Weights of a small image denoising model.
Model: 6.84M parameters, 32-pixel images, widths [64, 128, 128, 128].
Rows from block 11 of a small image denoising model, named by matrix and row number. Rows with one number belong to one channel. Each number is 128 + 24 x the weight over its row's rms, rounded and kept within 0 to 255. All counts start at 0. Numbers have three digits each. After the name is the row's rms in percent of the matrix's.
After each channel's rows are labels from the 100 images, of 14848, where the channel reaches its highest value: "colour at peak" is the nearest of a few named colours to the mean colour under the peak. Only what is clearly more common there than usual is listed. The data: stained colorectal tissue patches (NCT-CRC-HE-100K).
# convs0: first 3x3 conv (model.decb.0.0.convs.0.weight, 128x256x3x3, each kernel summed), inputs 0-127
# convs1: second 3x3 conv (model.decb.0.0.convs.1.weight, 128x128x3x3, transposed, each kernel summed), outputs 0-127

convs0.49 050:127103139146142134137102138129132115133131104133103133153097117113138110139123111132128120117128127131158144144149115134153123117130128138126123130138140122133121139142167110121105111148135153116115126132139130138100128131130148114131137155144134097131139154105144096121108147129141124129143124097118139168117121117137143129118130112152120155109113142134116143109129121116122131112139
convs1.49 127:144128105140139129131125119118117091148135128122144132115098163117112096101139166176116107132095107143105143120162112112142172163153146146102146108092089185128149135115143169163137105131123104107141098175128110103130123125107130149141164099132129177065108075148140145147166117119134093134114134146145149134120123100155133097138131136116109151082137119157104152124168153137160058106118
colour at peak: pink

convs0.10 063:097136131122113112117128158131140152112128117145136128126117130120128100126113159107101142118133131109108135131132123133124135127129137123120130122126134139114148125133137126144116115119131142138116112144123143145128124107134113110145131152100120158110141117139130099119108133127152108125122137112108131123134130117105136146137110107127107111117125086096122126131105111148124134129131
convs1.10 106:149118101135143132115113142099107109143126106150132103121116143124120147100117140142135104141096126121099101129170118135139131134148174139095147112105100161137132131068153146136128100141108130114150081153162123107134136124113135130139140091119154166071122106126139172132165089111140076139107128137163136141089086142143120092146147127139135127077116119165084179122147159150156049101145
colour at peak: grey

convs0.43 040:101140117142083133139144129117135092145095114139149083127107116144132132093123108124137120145112074113133116101137083139129126114119090121137126142134093079098126124112152100130105128149126128120135132107127105139130120133083168143118085108153111118114142147089126071087151138121142122121126131129111126100081103144092097111109125137117133093138114094100109128111131113138128125138088
convs1.43 080:134105140108127135129124140119137125151114120157131147089081144135139120090123155136103093106102097128090127139153119106143153144150166129054126118098086167141138138103153154143131106098087083108151112141128104122122130115115145157137137097119140185088100103125134142141146098121135100130136122169158137132113127140164100111142112134144121142099102121155057160127166181141165082124135
colour at peak: grey

convs0.92 035:123137120122145117158119116118095118084104125089147119130119118096098123146108090146149110127089088119135124120120093113096151092093096139121144127129144174136131160129151108103131147122105126107125090108139140143097164108123119127097125099155131117102120126138095135157161076119107129137096097118115100139099120156163131141112120118123114131109111096105131121140138112132100126130102
convs1.92 075:112132103145158134137120121088147094137097097146144141126134155149121124114137162161106093120075122113111115120120125115158147111141128132085132113107117172122148117112144140173125107150102088126122100187138139119135131138109151148151151109136154191087102097125148153143154108113184097132090110144121112118127108129140124112160143123140132133065111147146104145115171185125174073112127
colour at peak: grey

convs0.4 042:131097106152102128149120140102129092145128130107126109156121105133134107128108105112129109113111110129124096121094112130147139139160128107118114099127088101114128137104120107123118128143111150139140141122102139122116166118147093128109129132111112121133161128129132147129123137106137134105118108100114147133119152130105152128144100120132109127086150131124146133107131142118092103148134
convs1.4 112:143131121127127123119139110097126116138111109130128132073093148118132129084126153182130100136088096129105118110148108118149170136153134128083151117065086156140133122115151164147124100136122090093154107144148120122148141131091127130146152110133135171090072097143150140143156099105127104125109123150138133117096125098153120108137124129130117140069112118148077158119162157146164065106105
colour at peak: brown

convs0.95 069:120128121136110129109120112124138132130133137117121119121143131133130122121134117128143121145126110116141118134129127121140120122130131121126113141101124137129095132127128123121140123126105139124127129120135119123111132118122136137152133111111124129124111102128112133126154115121137135108115100143118131108132116133139127126134128113124144127122122131132119136134124131113140110118108
convs1.95 103:142121118142183092124137085083144125153121080144139118117143160140132119130138126109132118143090076129091061094137096123163136115145134146069122127106130170110178121088158115141125085189139103137143082137158138116122160143113138139148128122112133131105101100114148130114137121094133091105133115152143114139100133152125123111132153101137125135115102117168090157109156123133177097111132
colour at peak: grey

convs0.64 069:117131120140135109145135124136146112127130145138110113137132113129142141127127121124115134124134142138128128121124112134109131114129106143146130131139117114140126125123115132134138144133115111123114130126118123099103130139121122129133137107121130102141137132120114146125123137126139130125110120130139125102123135120124113132114095136124115126134129135126134129138145124119119109143144
convs1.64 116:168113128154132111140126102101137094151119099134143099120109163136131112108125148153148109140091095127083082100143101114155146139134124137080131112091100179156153129101159140151134112181125102098158083144132112123128165111114130139159133105134125150077094098116151131149139076118117103119119125155149104129086130111148134105147149119161105120094114130166082157114152151149141075106117
colour at peak: grey; brown

convs0.73 052:112119140126129143121134117094113142100129123148104113119128142120130135140145144127126121118152135129122130148129114134119154133130163112148151152141114142129146122142137135142115128118104129137120128129125131171138116115131127146144112129125111150113135132113125136132128132149095125149119161093117127126157156125098141136139120104159111120132136127141110128115122134134127137139144
convs1.73 105:153115105124142117132130114119106100148121115139115139145110162131125119095129151167133120130117108144105129113162105123129147157145146139090137107101083170131169123142147160152106109148122104092157090153137124101115136106100149147148150107138151173080102085129156155147163075126153075151102120158153127116087098109166111098134141117125116143097129143139102153114170170155163067121119
colour at peak: pink

convs0.103 050:086136141114136144099125113146141120137148156131115116148119125113131126120154119110134110109148133122112128135123118138117142144148151119126126123138127138117118126139128126127120151136111113127118121122118139124119150108110124107139130108098128109128124092150146145152120131149111124125091107109120120125137122122129132116128142125144111133094121132115115141109111121124112149129131
convs1.103 076:156124110119140106114103124119130114147148114114144146125100153097116140136126191175119109129099116129099132129139112129157163137128151148124147131093096158117132126137141157169111103139103095131126105190119143120138120142117138161112139097138146213082112078133139164146167118142138074139100133126123136142090121139163136118143147124119124128093142143159121133103133182145180075125094
colour at peak: pink

convs0.3 042:094140135134123130114134148148145116116127123138137111144120109108113113149131118105150132138123113134172130129131139108123145131121131127102112104107159136129129173120126142139138136081145136134150125104130119121130125187106137146107146130142115128133147098123127131124163119123129130143119128128121111143118116094149119111143129095138092133101122142126130121123116096076130139106093
convs1.3 133:124104119136135123114116127114123099129125123134139141096088161130122126079144159183120102126093105129094118104146111098126165124141135142061141107094084163132124130106160140151133099117110100097158096185131116118125132132080133165143147104146134159076089104137137139140151098131127088141115129151146134110086114097177121102131151133112117136088128112137102160138161149133143067121103
colour at peak: white

convs0.94 041:124139107174136126145111153140106116141125103117133122120125116139130140150143110149115123085143127121115150093166115114118109115148146153142132128109128124111120114113132145119140132146088142107134133093113148115130126153113136118126125125144106103130132109118118101130132122120133133103131118093136130137118094160127142111139123135111153145149147120131122136150126124094134112183102
convs1.94 084:149135134116153111119141100099156131141113113129123146108126176132108120135147180175125099121107092137099107106150115124133153145140130136098146135087099177118166111130146159170113113134138100115145073151149146126119152121120130159143139126127136166101065070119131135133155107112119085138100139142122128129092117130135116115133129131137117157103139118147092164139183177154177067148106
colour at peak: grey

convs0.105 062:132122124137114119143121134149114141114097128111142121143134118137145133117122123132144133128133145116128142135134123114114118151101128147143109131130136134126133137102134120137144113102109132118116104128124134115098132139136121101140114119101115135122129123121118131109144115141132131089115120132126124140110111125120125130114121139134152124127120113122133102133134126115123123130111
convs1.105 095:158122122127141109146134108072142105152117090161155136102113162133137117140159142158135104146113086138101061083139101110147138119134121139076127121092127151113177157099161122150126092156131096123156086170142126108162176133132125163161140124119144161104104105128145138148136106114143102109114146160131124125094136107132126122152151108129121131086100109155063147124166142149142100138128
colour at peak: grey

convs0.31 033:101081146108082059117119133146141105117144108126158176122140120139132154109165126080075156116129112089101167158120102139120101142119085159103139117154158125142133150108126088148146120128117119144145128087139108167118099156070104146133121089160106143098159123119115103133100133129120127135136098102099193139117141116146094128120129143152141148136178137119106141107138122113122120115081
convs1.31 050:137154121165142099106172151095107105139155138113119137109126135115112115088130177169104109105094098160103101109160109122125152123126152137081132124081072155129140135138136163126148124132085115129136150170134124115107123118104123116098152138155116166076096099147155150171162131144156107122135149156113136140090104072164143132119120138103130122097130131154104097118151168149151092104148
colour at peak: grey; brown

convs0.30 041:129140115121129151137129127115079135107109138120124141114094077156119137123116126092108114109092122135130133117130126112114138150115101158097124120140154125163137137104115119095120133158127112100111084110146127127128146118141103162122116104118102140117151110078123099118124162153089114100139102134143121110097135114106123123091107146103112111146138187133121129111159139137127110140116
convs1.30 066:135144136120135120149131074129128136121132127111137142120119141101099084104150168176111092114115099113089123130108092121124164154099123141114124138091109158130154113129167195147103102131126110078137112173117125133121131128102135156140126140138109158123051095125124104167149105134113115124093160140108119093134139104143125136130143158137120162131114111162096160154167165138141077149082
colour at peak: brown

convs0.101 042:093128109115109119159128127110130146100156107074108120157099140124095111149098128141132143152121123129146119123165083107127096151113099121127144142146132108142081092127144122144088130090097134137117099113092099129109116145114129138130112159127139134162099109125121152100133153093138121132103162102132123125094089142125118156119143149130122126146129098131101133159095129095118149107123
convs1.101 071:159107134136142114116146105136144125145105128145139119102114163126127110114124174169117088110106121125102130122143110114140190150136136129104146117084093182142152099111143147153139104135130110115148103176111108115130099115078115128156154117150164192077097100137126144134118094129139111138110151122115154115100111109137125119122130123110136133066125130141105149135163169144157041111123
colour at peak: brown

convs0.88 065:117121124129151132122121122119116135122139135125130141135124148127116134141129141143145105146135115135123123143111131120121129126122130127140116113116125136132117130154149155089111116118137114129131134110119135125131116124129136129134129127132118139129128111126129154150117115108134124112104137134123139132130143113127116150148148135144094103129120117121102127123140134130133126137150
convs1.88 083:129142120133130120142142143098114133162123113122149144132120189121118115125138160153128123139099134134137147119146127123149163149115142168108147121138100186111152116144143146153128106168109108130147129147143108129118139109122125125117166103160139223099119080135150183149157130140175098140110129136135153145109129133142134116144156141114097158127157146167112170118183179139183084118107
colour at peak: pink

convs0.24 037:096122101100134138123138142134111111126130077104142181127114128123139126149159121146124143131135104106101147145152130104112118110121124135124171121149140140137110119150077120119095128138144129101108166102120132122143114103134127110143151104125129130073162117171114117136127125125142121139143127125125108142126118128124154125134101145086121129136128100095120135155124118136111124080140
convs1.24 054:131152113128135129090126121129131139130107133083121169144113162074117108097129147165116096143104098155117129104162119116128155136134178117099116144081107163107147093125139176164108115101114084094133104138151127082128101118130158170153136099134115154106126117153154115107124106171129111114101134142133120128138140134161147114152127129119131165099142121140077160126169145127168054161111
colour at peak: white

convs0.93 044:119157132106134149128132106155146133110140105118119136130126144149139097151118147106128132149128133088151137135087142132122130105126113158117082109133115120138130132130141108132102088108087119103109141120130126094126137120127140130130121126137118119109121135137125144116107114144143136112137138127141104137144132110096133114128100142121125087105115118107121087109146118113106151135107
convs1.93 072:125124124131123106134159142132101115147117115129137124103116163133125099107127133165109135108090148132079098105122119126128160140151112143073154110103069165128148141099150156124134114143112100118144106141167108140129115127109131140145143109139139195086087089131165180148147108111124083152140130134151142134111109111128138109142122122105101123086130111151097156129155187138157062087164
colour at peak: brown

convs0.13 048:096139136143163122117153134097121131110141118129119106148114138122135126159116120133159108108151126122137096140157101158129143127141127126128147116113103120106154118136091149129134140114133115128115122124115134128122127136118132090130135135126109132096153129131153108155170141122123120128081137127096111124141144098118147127138143128158132141117123113129121126116108150120119122110148
convs1.13 105:140112135134150102114129100112135117154120127114131138100095177127129128112139136174130103135078099120108118104143115119123161142133136136107134117081090154136121113108160151156098101141112103102157096146152115113111133118093138132140158099127158166056113073121145156147154100108125100132101126146141137107097097098176132108120140133125121120082131099162089159116153162133158054119113
colour at peak: brown

convs0.112 059:125115134139123120150120131117121122125106116128131139145131129141118111129115101122126123103112104134133136133128130112112122108115124142139089139118107137137126114127100120124122164135130108142156149136141110123131123106111127114124129125121144122140141119126124122122116114148117105134094122121141112139119110107124107122106121149128117146116122135119105115126137126093131121131128
convs1.112 097:180124126130156114142130100108148136134107084147119119116111144140134114120174143147143075145102091125113082105143093115160148125150141130079133119079129174129140129096153165150113106150119117120154051152148121125144149129119136166139133114126136163091074106129131121157147110106128091117119128164142122128106143107141119104140137134136121118094107114154088169112170140151174076114118
colour at peak: grey

convs0.107 045:127119116130123084163114100129105120136123140117097103128084107131108089113114106109094138122133087121120163141138107141111140160123140131126134111129122127125100116134109135128170152095140141125132136114109128123135103127132146167129111096120146138109126133127087115161110119107144122127143127120137085136074097128098100133098120134101124109154127134111098149107102111128105129128113
convs1.107 062:151142085130155146123110122109111133155102093145130107106115161136164133137122119123135123152108093122100102111126133122145120158124143136086112143067120171154147128093137148142120113144093084129154103128145144100146128151126131108167121104111160170090088117092165144146169087113120090106114145141133080129136128142130100071164149106128138129074100124160107129114166155111162103089117
colour at peak: grey; brown

convs0.40 050:137127116136115131120134102130127135128135139135120126123134150134138151107109134123127134124094137121099133102120127116128097118145107124119130091105132133127125110122140125141144150115127112119134139108114103140115125106138120148093112104089130124105104123123134133112122107144121119151124137131112138108112154103115135133122111132102120101128117112114116144126132103125150139148125
convs1.40 087:127120129127143122115122103098123119141138101114154124114121169097127123108117193172121106132111090131106119108152101113135181138138131121116117133083099154118156123133143153142136093158126100110144088169146113134136138129113127146138148130164155179086101083141135143123163100107149113124083130142127144131082113126144128122147152154116126159090123124154079157124183168156156060128099
colour at peak: brown; red

convs0.47 046:127161127118120153125140140120116112086153094122116112144112108082135084102110126116140120134117147124118099102123122148088135110126143135149128127151163123115126128144119100125158133084115100103121113141139112151090129119115114083110141129118134119125145127124121129081138119119125107098149139117110132137128112124123128136127078158098154110105143116150109133108099143123100123135084
convs1.47 085:142114126119148090126137138122108128141148121128135130112118144104156132123115176136139121133088112137098136127155108127128132124154140127079120099098098172137172149130149134155148104103101094113145107163117110122122161128103137127147146114130151167065091084121138166168176118110139076132130146153149121107112102110146139109149142130140126132080102096155085139137138169150167047103133
colour at peak: grey; brown

convs0.9 045:112133135092140137111126143113111117133108134131139147168127107110137104140130103122136113127131131127134143142132147120136150142159139121143114116129140133120120120122156145110122115132128123115117139117124152142114118108159118127150086126147116123096115128122102145128134134110103117100125136156132115106157108150115128133129124126113109115125127088114122120126128122140131132116101
convs1.9 106:125126126140118127136135124106112112136135118139135133097103150122119128120114147169107091129088110120113136120144126116126150142140128145102145125086115177140146120120145171147136095137128102119139089149146107111120131108105152138135141110136159187080076091139153146137157092104143108125090118163154141124101108112182121110125142132123114130077116110148098149141191184142178050101121
colour at peak: pink

convs0.126 072:125138129119127132126139118116125123114121128136132105146129124120125132114119140131141124137131134131113130140133121130121131135125133143141136122127130121129107107132123118125142118126131138127127117128107125139102131126130125132108141126139119132119124114113113126129138127136116136113114127129121138117132104123122123120114123121132125115136117117132127127129135141130112139127122
convs1.126 104:155124147138155096128101094095142090175119080137123121120124146127139126115139136155128123147102102154080099099148097118150143125139136142075130123083109161140154138098136142134107081184126107110138098160157127101141158133109148142166129124138137148104111119119147142143150103123126095123092141181151114108077131098118116097157155096131126124075124123158073148123171123123162097139120
colour at peak: purple

convs0.0 063:125138131123142142137124138123129139131103118139121123117124136121110135127154137131132110139165134125148102144126123122117106139118158114127121122148131140117129139133139136149108117113124124135120114145111151129156140110140106112131136133127137130126123129131116111129146138105095133126153139137141137135113144137120137114154128125170130149105151134122131107126114138145141115136134
convs1.0 115:147122107138140119112121116115108095152118118125129127115103186122114115106133164173130118147103121144110123119153112122136179171133159147079138129103103149121158109125166169182120112134125108103156106142144121106117129112087141139127143104145146180085083082126140155140159088125137083134109132161151127129107111111163123100149138132099114130084141131165098170120182150148154084120122
colour at peak: pink

convs0.60 049:156123123118150161118125137135135120113116132133136156123135109135110124115109137160122125119142118137117123128140121113155123147124134153134127134108113143134155117118115117141146142150125133122130125134109115126118139106152123137125114140112126127125141125123094143131098141125121145115141142116131135129111123152143156122109126147140126129117132098128136124133145119137129150133119
convs1.60 106:152131122130133124118107109114126099154121119129147133107096162115124114094127173176117103134117117132104126123161115111127170150155141143114132133097089178120146127118144167175125108132120096110153074154132110121127116120090145149131130104140149173077104092122146169145169095129146093138096144136140155115101121130167119129110134132126118122079134125157102166109169152133165047115106
colour at peak: pink

convs0.27 069:118123150114148152133142136116141147130130137151130124129116151116109132134166158133135125148133145137137109131127115148152156163116143137150118147115121123119119133142136136143108135123116123154126134151123123154143126130121144118144137151131132146129131138140164134143120129136121159132131131124120118131145156109120134117148146113141129124131157108164110118113128125127150117141134
convs1.27 180:134107117137140117118114123114118100144111121121138126134115191120112123095131157190127124137104116134110132107163104123133174149128160133085137117106090171116149115132157160169113112133116095098147098168138122109106131125096139158151158101156145182081111083128151146140163101143145097143103154136136132112123117099193126108139137145101112141097149130154107143119176171130152082121104
colour at peak: pink

convs0.71 043:107111098164118122139136120103124167108144118124132146131115138134090109117107128143141150133122125149111161145137090112133125136141110099135148135134133125159111122096125142102142123141117114092135097137119106144128157124131144124125083127134130121092128137121108130151149132128112096133115128146141134109118125120141126082131115150111139143119113101115124136111096144147103138114146
convs1.71 106:135129114143131136121117128115116099143133130137123118069094153114132121098143150169116080125106102133094125121152108117127140124154140143053136111089110191150141144103167155151117106133119078101149116170119110110138132133099141134148140119137139150061093090157124128139148084112150090143103121154163131121103107107167133105138125122118103124075103124132094138135158153144149076117125
colour at peak: white

convs0.113 052:125132120132122148156126132146129134150131123136115130165150126126118124144126128145132103103127127146138130136138107134129122158135117156105124127135124165124160137112106128135127131121144143142119125123126141124135122123130137134158114130137115119128117143133134111150148142130139134133146139121154112127153149104124125153111142126158117133134133125139126125157134135140121129135137
convs1.113 112:149134109137122121133115130109130102145122121137132132131108161120111125084123178178132108128096107136092135127159117112124171140142146144111141113096091172125142106133133166160129109147125093110144089169143121102123124108076140129137147092147134195069105097152141154149155119115141092138104160139138147130116116122179107106131148143107121148088149127156101159122173152152158066119108
colour at peak: pink

convs0.79 068:102126151128120129123130111129124110129132149125111133129127123126139120131134118139124130131116128133119121113140142109127143089118123119136115118135125101125126134155130116134122139096137119114135114126143119112123143127106126125116145126124122127132124123136110148121123140122125128131127131104121151131123142122130104117125125117135117127134122144118134121144129136123118124115140
convs1.79 107:170118116141158114123124119107140106149108103132137089124112153138135114110126144164131120139093087142077087096145093137152142125128146145077141126105095167134148121086169137154119097162127095103144053148140122109122139135091149136163136099135147160093082077126129141143147095111130094129112123163142113106087120109159123111130164122130114125103123121155093142109159137124149079103121
colour at peak: brown

convs0.41 042:092129138123146127133130148136119109128136117116161156135126090111139136141153123153139137111141120123122114142158125099126107141105097095108112128096118114093134130100132132124140122124138115147153135122120119149103098128126111120147117112121099123116150149115137146118121121096133123114157112119158127140158129114130137152115100122126131139123121101100096120137146123112083130117097
convs1.41 084:141142129125126113099131122101145109152115119136134144110106154113131104113132150168131110137097093116108113100134104144132152139140128139079128128094093187106153119140145159157122110130117096100144077163130136113128143122095141150134154113156158194067098094148136142151164104120172096133102128169142124121104108109179125096140142115112111131084129118143080169129158164146153099124105
colour at peak: brown

convs0.120 050:124107106107130118126116134091127114152112122148127114142106133120123106116131124111115138129096114102112141119135146122089106099085143130122116120118079102143105110126115089114100119136125118141146109122097075106118106121146128145115120101085102105105106100137099114130119123120127105112105140140114113074106082128103104097085112127114097112125118131124110142143148120119108118130064
convs1.120 099:138132136131140089122133123116125123143120104126122136105114168122148134099134167145113094140075116142083123106135113119129166136150147137102150106095103169125157128102139142152107089131128108110139097143152134119135135135082150124168148130131164177104084099124138152153145099127121073117111126140133138114090119108142141099124122124150119136083120131170102169138192179165159063106101
colour at peak: grey

convs0.23 040:103105123114167149111138091127126120085126113102115132134130105101157142094133154114105140153137119137077114134124107141108111097156135136129099135155097125104148121162128150135108097119146121144117140132112141136133123131103096105123107144131124123091135085133120141153122126118152140112129130158105151173124146100118119147141104100139117107126126106099125132135106139142121118126164
convs1.23 065:132126156117178099102147118115147121173119117135123126130127153104111139108133160173122124142114109081097101105135106126140155141123102112112130161094109102143168098162155154112098127125133116104121075124148124149111160122090142148087151150157144189105096095108142146119154087138123133158079123152114136118112104127155141154152117135085131139116147132154091145135141187154142064121117
colour at peak: brown

convs0.16 039:128128132150123171150119140133087116113122140107134134109142129094137128124096147123122138127111128147118139131169115153128145145114129101148140087145108170125122145105139127158096110114129139098106109105156124148147108121150142147134130107097097127121126112148130181142095117141156107136175154148097120119161167142130120138128138119132139114124104144134152136140128134127142112107117
convs1.16 061:112129114112112136118125108137143113152125110116135138125127153115101127119146161160116113119105128121073116084158093114125183151126124143096137144123057137110158093132149156141078094141118095119112107122115108120080146109105090144143137089147112138090113097139170145152129106125124087148107129102153143139096117114164122117129159097094087167138157143122080165095168159148151103113117
colour at peak: brown

convs0.18 047:084111115138123108106116118152133099121136113110127109135109119110136144109130112120118116132135104109147115143155126144120154146149145122129155120176137144124131123107142120123126150135107104120126139137102132142120105101118148124149104106116127129104118128105140115136140132147125111135120169102139139110119115111117135123102108133121160141124133139140119129151119125132117105145143
convs1.18 058:157165106152117151152118144124120137142140136106123155111102159138130127124102152200146139159113102155110156115166139133131128152140172145105132130085124157134136142151133123177136120145105121102157112143111106127171132116113130140135148122171136206098125110134154141192167123147158098171117080141122126149122139119138118129156139127115114127115142117170097165131178152162148078117122
colour at peak: pink

convs0.19 039:092111092141119120166098146124096126066120153163114144112094128129126082119114117118132097115150122093142121108114104124103138111120129119136165125130137152132106136113122111138128120120104165106121107145112139119124142160155123104084115132177076127170108130099091127118113131108111121113181086112084117088113130185109074131113142116129138147144135139099090144137112107130113125123105
convs1.19 048:112152123103167127110159099094124172095104111139127127099129152127134095121145137189100100161093106119114114163139111127114153150111112120119151140112144136104136173149131154158123083129146120169172109117145108128156152137095178147168142123131146162121150117112128128142152103080153129117116093100103113140120117117142129133124139116146144163100083147141072175123144156158181095098123
colour at peak: grey

convs0.85 045:129138138121124133126136146127120175109104141145138106112131122140131158132112112114146152105117141109105151146112113124142134139158122132143131163151135139136136125161128148112071155125136134137109124082133127150116134119134147132136100107140140125111134118091114116125131126143143133142131125138120101135119125094126131101109099096137120123122124115130114136119141110142134119092135
convs1.85 076:164151121114123112108123117108143118127115127127144124102117172131133122114144165199103127135095091137095142152133090149111162140118138156103145125093082166152138112141143149152122103131118103115146105158124113105132122108108126147126124116132111177077112099125119152137164076095137080128091128154143151108103125130149118133112122141120118125076135111146103141124165186160169056112120
colour at peak: pink