From a checkpoint of a small image denoising model: widths [64, 128, 128, 128], adamw at rate 0.0012.
Rows from block 3 of a small image denoising model, named by matrix and row number. Rows with one number belong to one channel. Each number is 128 + 24 x the weight over its row's rms, rounded and kept within 0 to 255. All counts start at 0. Numbers have three digits each.
After each channel's rows are labels from the 100 images, of 14848, where the channel reaches its highest value: "responds to" is what is common among them; "patch colour" is the nearest of a few named colours to the mean colour under the peak. Only what is clearly more common there than usual is listed. The data: stained colorectal tissue patches (NCT-CRC-HE-100K).
# convs0: first 3x3 conv (model.enc.1.0.convs.0.weight, 128x128x3x3, each kernel summed), inputs 0-63
# convs1: second 3x3 conv (model.enc.1.0.convs.1.weight, 128x128x3x3, transposed, each kernel summed), outputs 0-63

convs0.27:132125119123097126124145132131138162138145121104123111113131116125099108181172121131117126137146141130148137138118143131087178108153119119118130200142138105114136050116153132156151109131123074
convs1.27:118133125123163137143137111114162134124169126165127074121113112182122130126126110105141120134152088171115124119127075131099180136097131135146154123150129116137141140150167123150102152157107147
responds to: tissue: tumour epithelium
patch colour: grey

convs0.114:100148098112086125127088113126092110081101119123156144130141152122160145160137151101105106121141115131118111109135173141116113095081080147113077104106132130124118112135108136108135132149126120
convs1.114:139136131127093158160053102108137190164131140136117104118057146133126132153103135124133137142089141143143128172135105147135127137144165130107081124136132129108085128142134128157133119126082156
responds to: tissue: mucus; tissue: adipose tissue
patch colour: grey

convs0.10:185119130112156136131139154121142134116117150138140136107141086153130079155128098122120143138145132132124161150136141134146134135132136145134082170130164117166116135145139137128140133145109120
convs1.10:131076126150141162153126156105142115136089138136138112113162080168134146115113116100148137148053161110127109148128167112112113151153122117122125124109127118172108132145120134139097119093181131
responds to: tissue: lymphocytes
patch colour: black

convs0.59:119140110131182126134123102123149115153113149108123109134134125078152129105121123073147109117131130123112109137149083119121110121118159137164108096092136124107202137190119138099127137121106136
convs1.59:147152107127095127127141122124116113147148123145119094149092133113127136119183142114140114129143148144172136161125119123155127123129120140136153140131094130178114148154100119133153127129118117
responds to: tissue: smooth muscle
patch colour: brown; purple

convs0.23:154121140128096135150139135129060121137136132138141119143121131137061141199137127121152116102146103129128127112127158127116135133114145143134112148151126145168061138009151141151176140110127122
convs1.23:119158110104124122125109100152085177139131136151107092135140117141105146171092144156131131124134156161131141160124161134107133179133138107105152112113113121123148109139121137114120140112176148
responds to: tissue: tumour epithelium; tissue: lymphocytes
patch colour: brown; black

convs0.113:120119143143160138120128138156148116162053123137113136124122154141134112110111132132099146148073148158137139170137124156059132117131143122164137031110156121106158117147109112098095090108134127
convs1.113:104138131186104122101111163113154139120106146132135122111117141127132112172119152160130133088132114166135139124175100122111095067119140127141153101138144142141120135125112081150122133104116157
responds to: tissue: smooth muscle; tissue: cancer-associated stroma
patch colour: grey

convs0.30:044126112148131121156131133115125119072145135137158143122093076119073124165144161133112107118129112117110095119117117115062109155092145128139140086114107134132119132114134143111146140142074143
convs1.30:146175111132091174148153112113076090149166119126118097122142139122088138145107173126150113100132107120131129105107087159150122092161148098132165134127130111120148134106116121116097087141112107
responds to: tissue: normal colon mucosa
patch colour: grey

convs0.73:101117104117097136088141112119150128143115130125128128149135092112155131140150118134118107103144122124123135112124096139102127118108148134141175120136080128091126029192092085097095098086074105
convs1.73:102133171146108151181116145141133069165146120165142098116151120128143094085122106091140156119110105132104121128108128133153128137133130089090124168172148100130137130033146133141120093142133130
responds to: tissue: smooth muscle; tissue: cancer-associated stroma
patch colour: grey

convs0.53:058086150130099123133111114117139120156129137107115138134130131124140120105098099143118088071127105116078116138097120131142104098142130126144117100059095108099147091229111120120111079062138111
convs1.53:135132121118156120090120139116124162139154156106118130142155127121150096121136096123088135148173124116149148148124145107136112113108123139159130110116135139095144148124085155130134112141160114
responds to: tissue: smooth muscle
patch colour: grey

convs0.28:143076143145160137101145113133118131133128124128154139072112133122141129141143134123104145118063087134118131133119126112176100133128126126099189180132127123131145103147136144150146106162160160
convs1.28:145116169133179113126117098136134151110121143114105111082146148148128066112135140071084127127123145076126173118119126130130167096129110128103083117126127110137097117133140128098155133146163123
responds to: tissue: lymphocytes
patch colour: grey

convs0.107:134147150148138146125108137126126121126097126125149144138126106114145149069117144103119106112135107103140113129120102091125092093113131117112187181106134129167169126173112160127146133162087113
convs1.107:112103109117124113068098113108121174077153129126119135156162146040150119122140148151109128133197122143134125126096124122149136157136091129146147134119137109172148136168150112103123217156155132
responds to: tissue: adipose tissue
patch colour: pink

convs0.68:108129153124151103124133097131147146126108065129124122125132142071157101117118099138139108105123129132145130185142118120172120114179122120096203112080146096126164128153113120084112115093099115
convs1.68:159124114149106111123137124107153141163148139150113178137095105110167093122156204151127142142088125131099117198117149127131138155110114114139160128166141144153145131087163139139123069078171149
responds to: tissue: lymphocytes
patch colour: brown; black

convs0.119:111142127106071148105158143135100141049135135127162138123115064151129140168113142120143120120136111098086124101108108105136116129104138126103194136147102159142108134132143132167104151113081148
convs1.119:192135081138146201124139112113070080147143137133100169142113176069109130128106140142135131119116123111151139111079166139120112164142135095109103127123129126150081120087119138118113084114131144
responds to: tissue: tumour epithelium; tissue: mucus
patch colour: pink

convs0.86:055134133124114114077094136111100132074168154086132087126104169162123104131109118118121163124129130072136094165143140087109100142125128129110141126111096110124111112135128134117169123136084124
convs1.86:145129118142146126145169097100130130146098091162119128123145095093122129162150108132143131152123100130156148153143134133149104163135053152115125150094104141115158107134166160091130137158147100
responds to: tissue: tumour epithelium
patch colour: pink

convs0.67:145135126134118134147134138125106117114113140152136139122121100121098128077123118142134132131128140131127141136132084120113121158109129138148150106132118138155109165062130144128142165130125139
convs1.67:163147092121108115115135106110123154126138124139116103135120141120082152196112190136126112129079176149144132144106111104118131144150151122141143115123114145093157133110111134124109089098150146
responds to: tissue: normal colon mucosa
patch colour: pink

convs0.15:050118171123169115097109112174134114152190142143136132145123077144147131126182139138149132121143104136155125134132159108167113110149121154141092166143113143139166105143127126092165128119144155
convs1.15:149105148108104156144099132143121201118135150149133133093137115097166139129112103113140119113110122115092155131165075127133150184117124144117094119117109111155114116110117132168123141150103106
responds to: tissue: tumour epithelium
patch colour: grey

convs0.49:096150134128129103126110121125115103186146130118108123122150177094126137114124123123133130115136138152170144142115071130113134154154130098136160102075158089103145116140153098099092140128163152
convs1.49:152127117134130116146148121100141138112083147105144124146124113145135143146115131126124101134150165120152148142204104103140115124103135162190151123117110151110110168143070140165162092123157115
responds to: tissue: smooth muscle
patch colour: grey

convs0.126:176115118097145116110137139101124090112126162094111104110165115147102113129127133101131143128131121129156109117128130131144146163103139113162095255110193102097108131100140131117112153150123137
convs1.126:119138159147125081142100089109133142108121167142187091089115102174155127121109128113130116125107145179147120109109071144108115124176145076115144134132097171147132101115127141141137141129133167
responds to: tissue: adipose tissue
patch colour: grey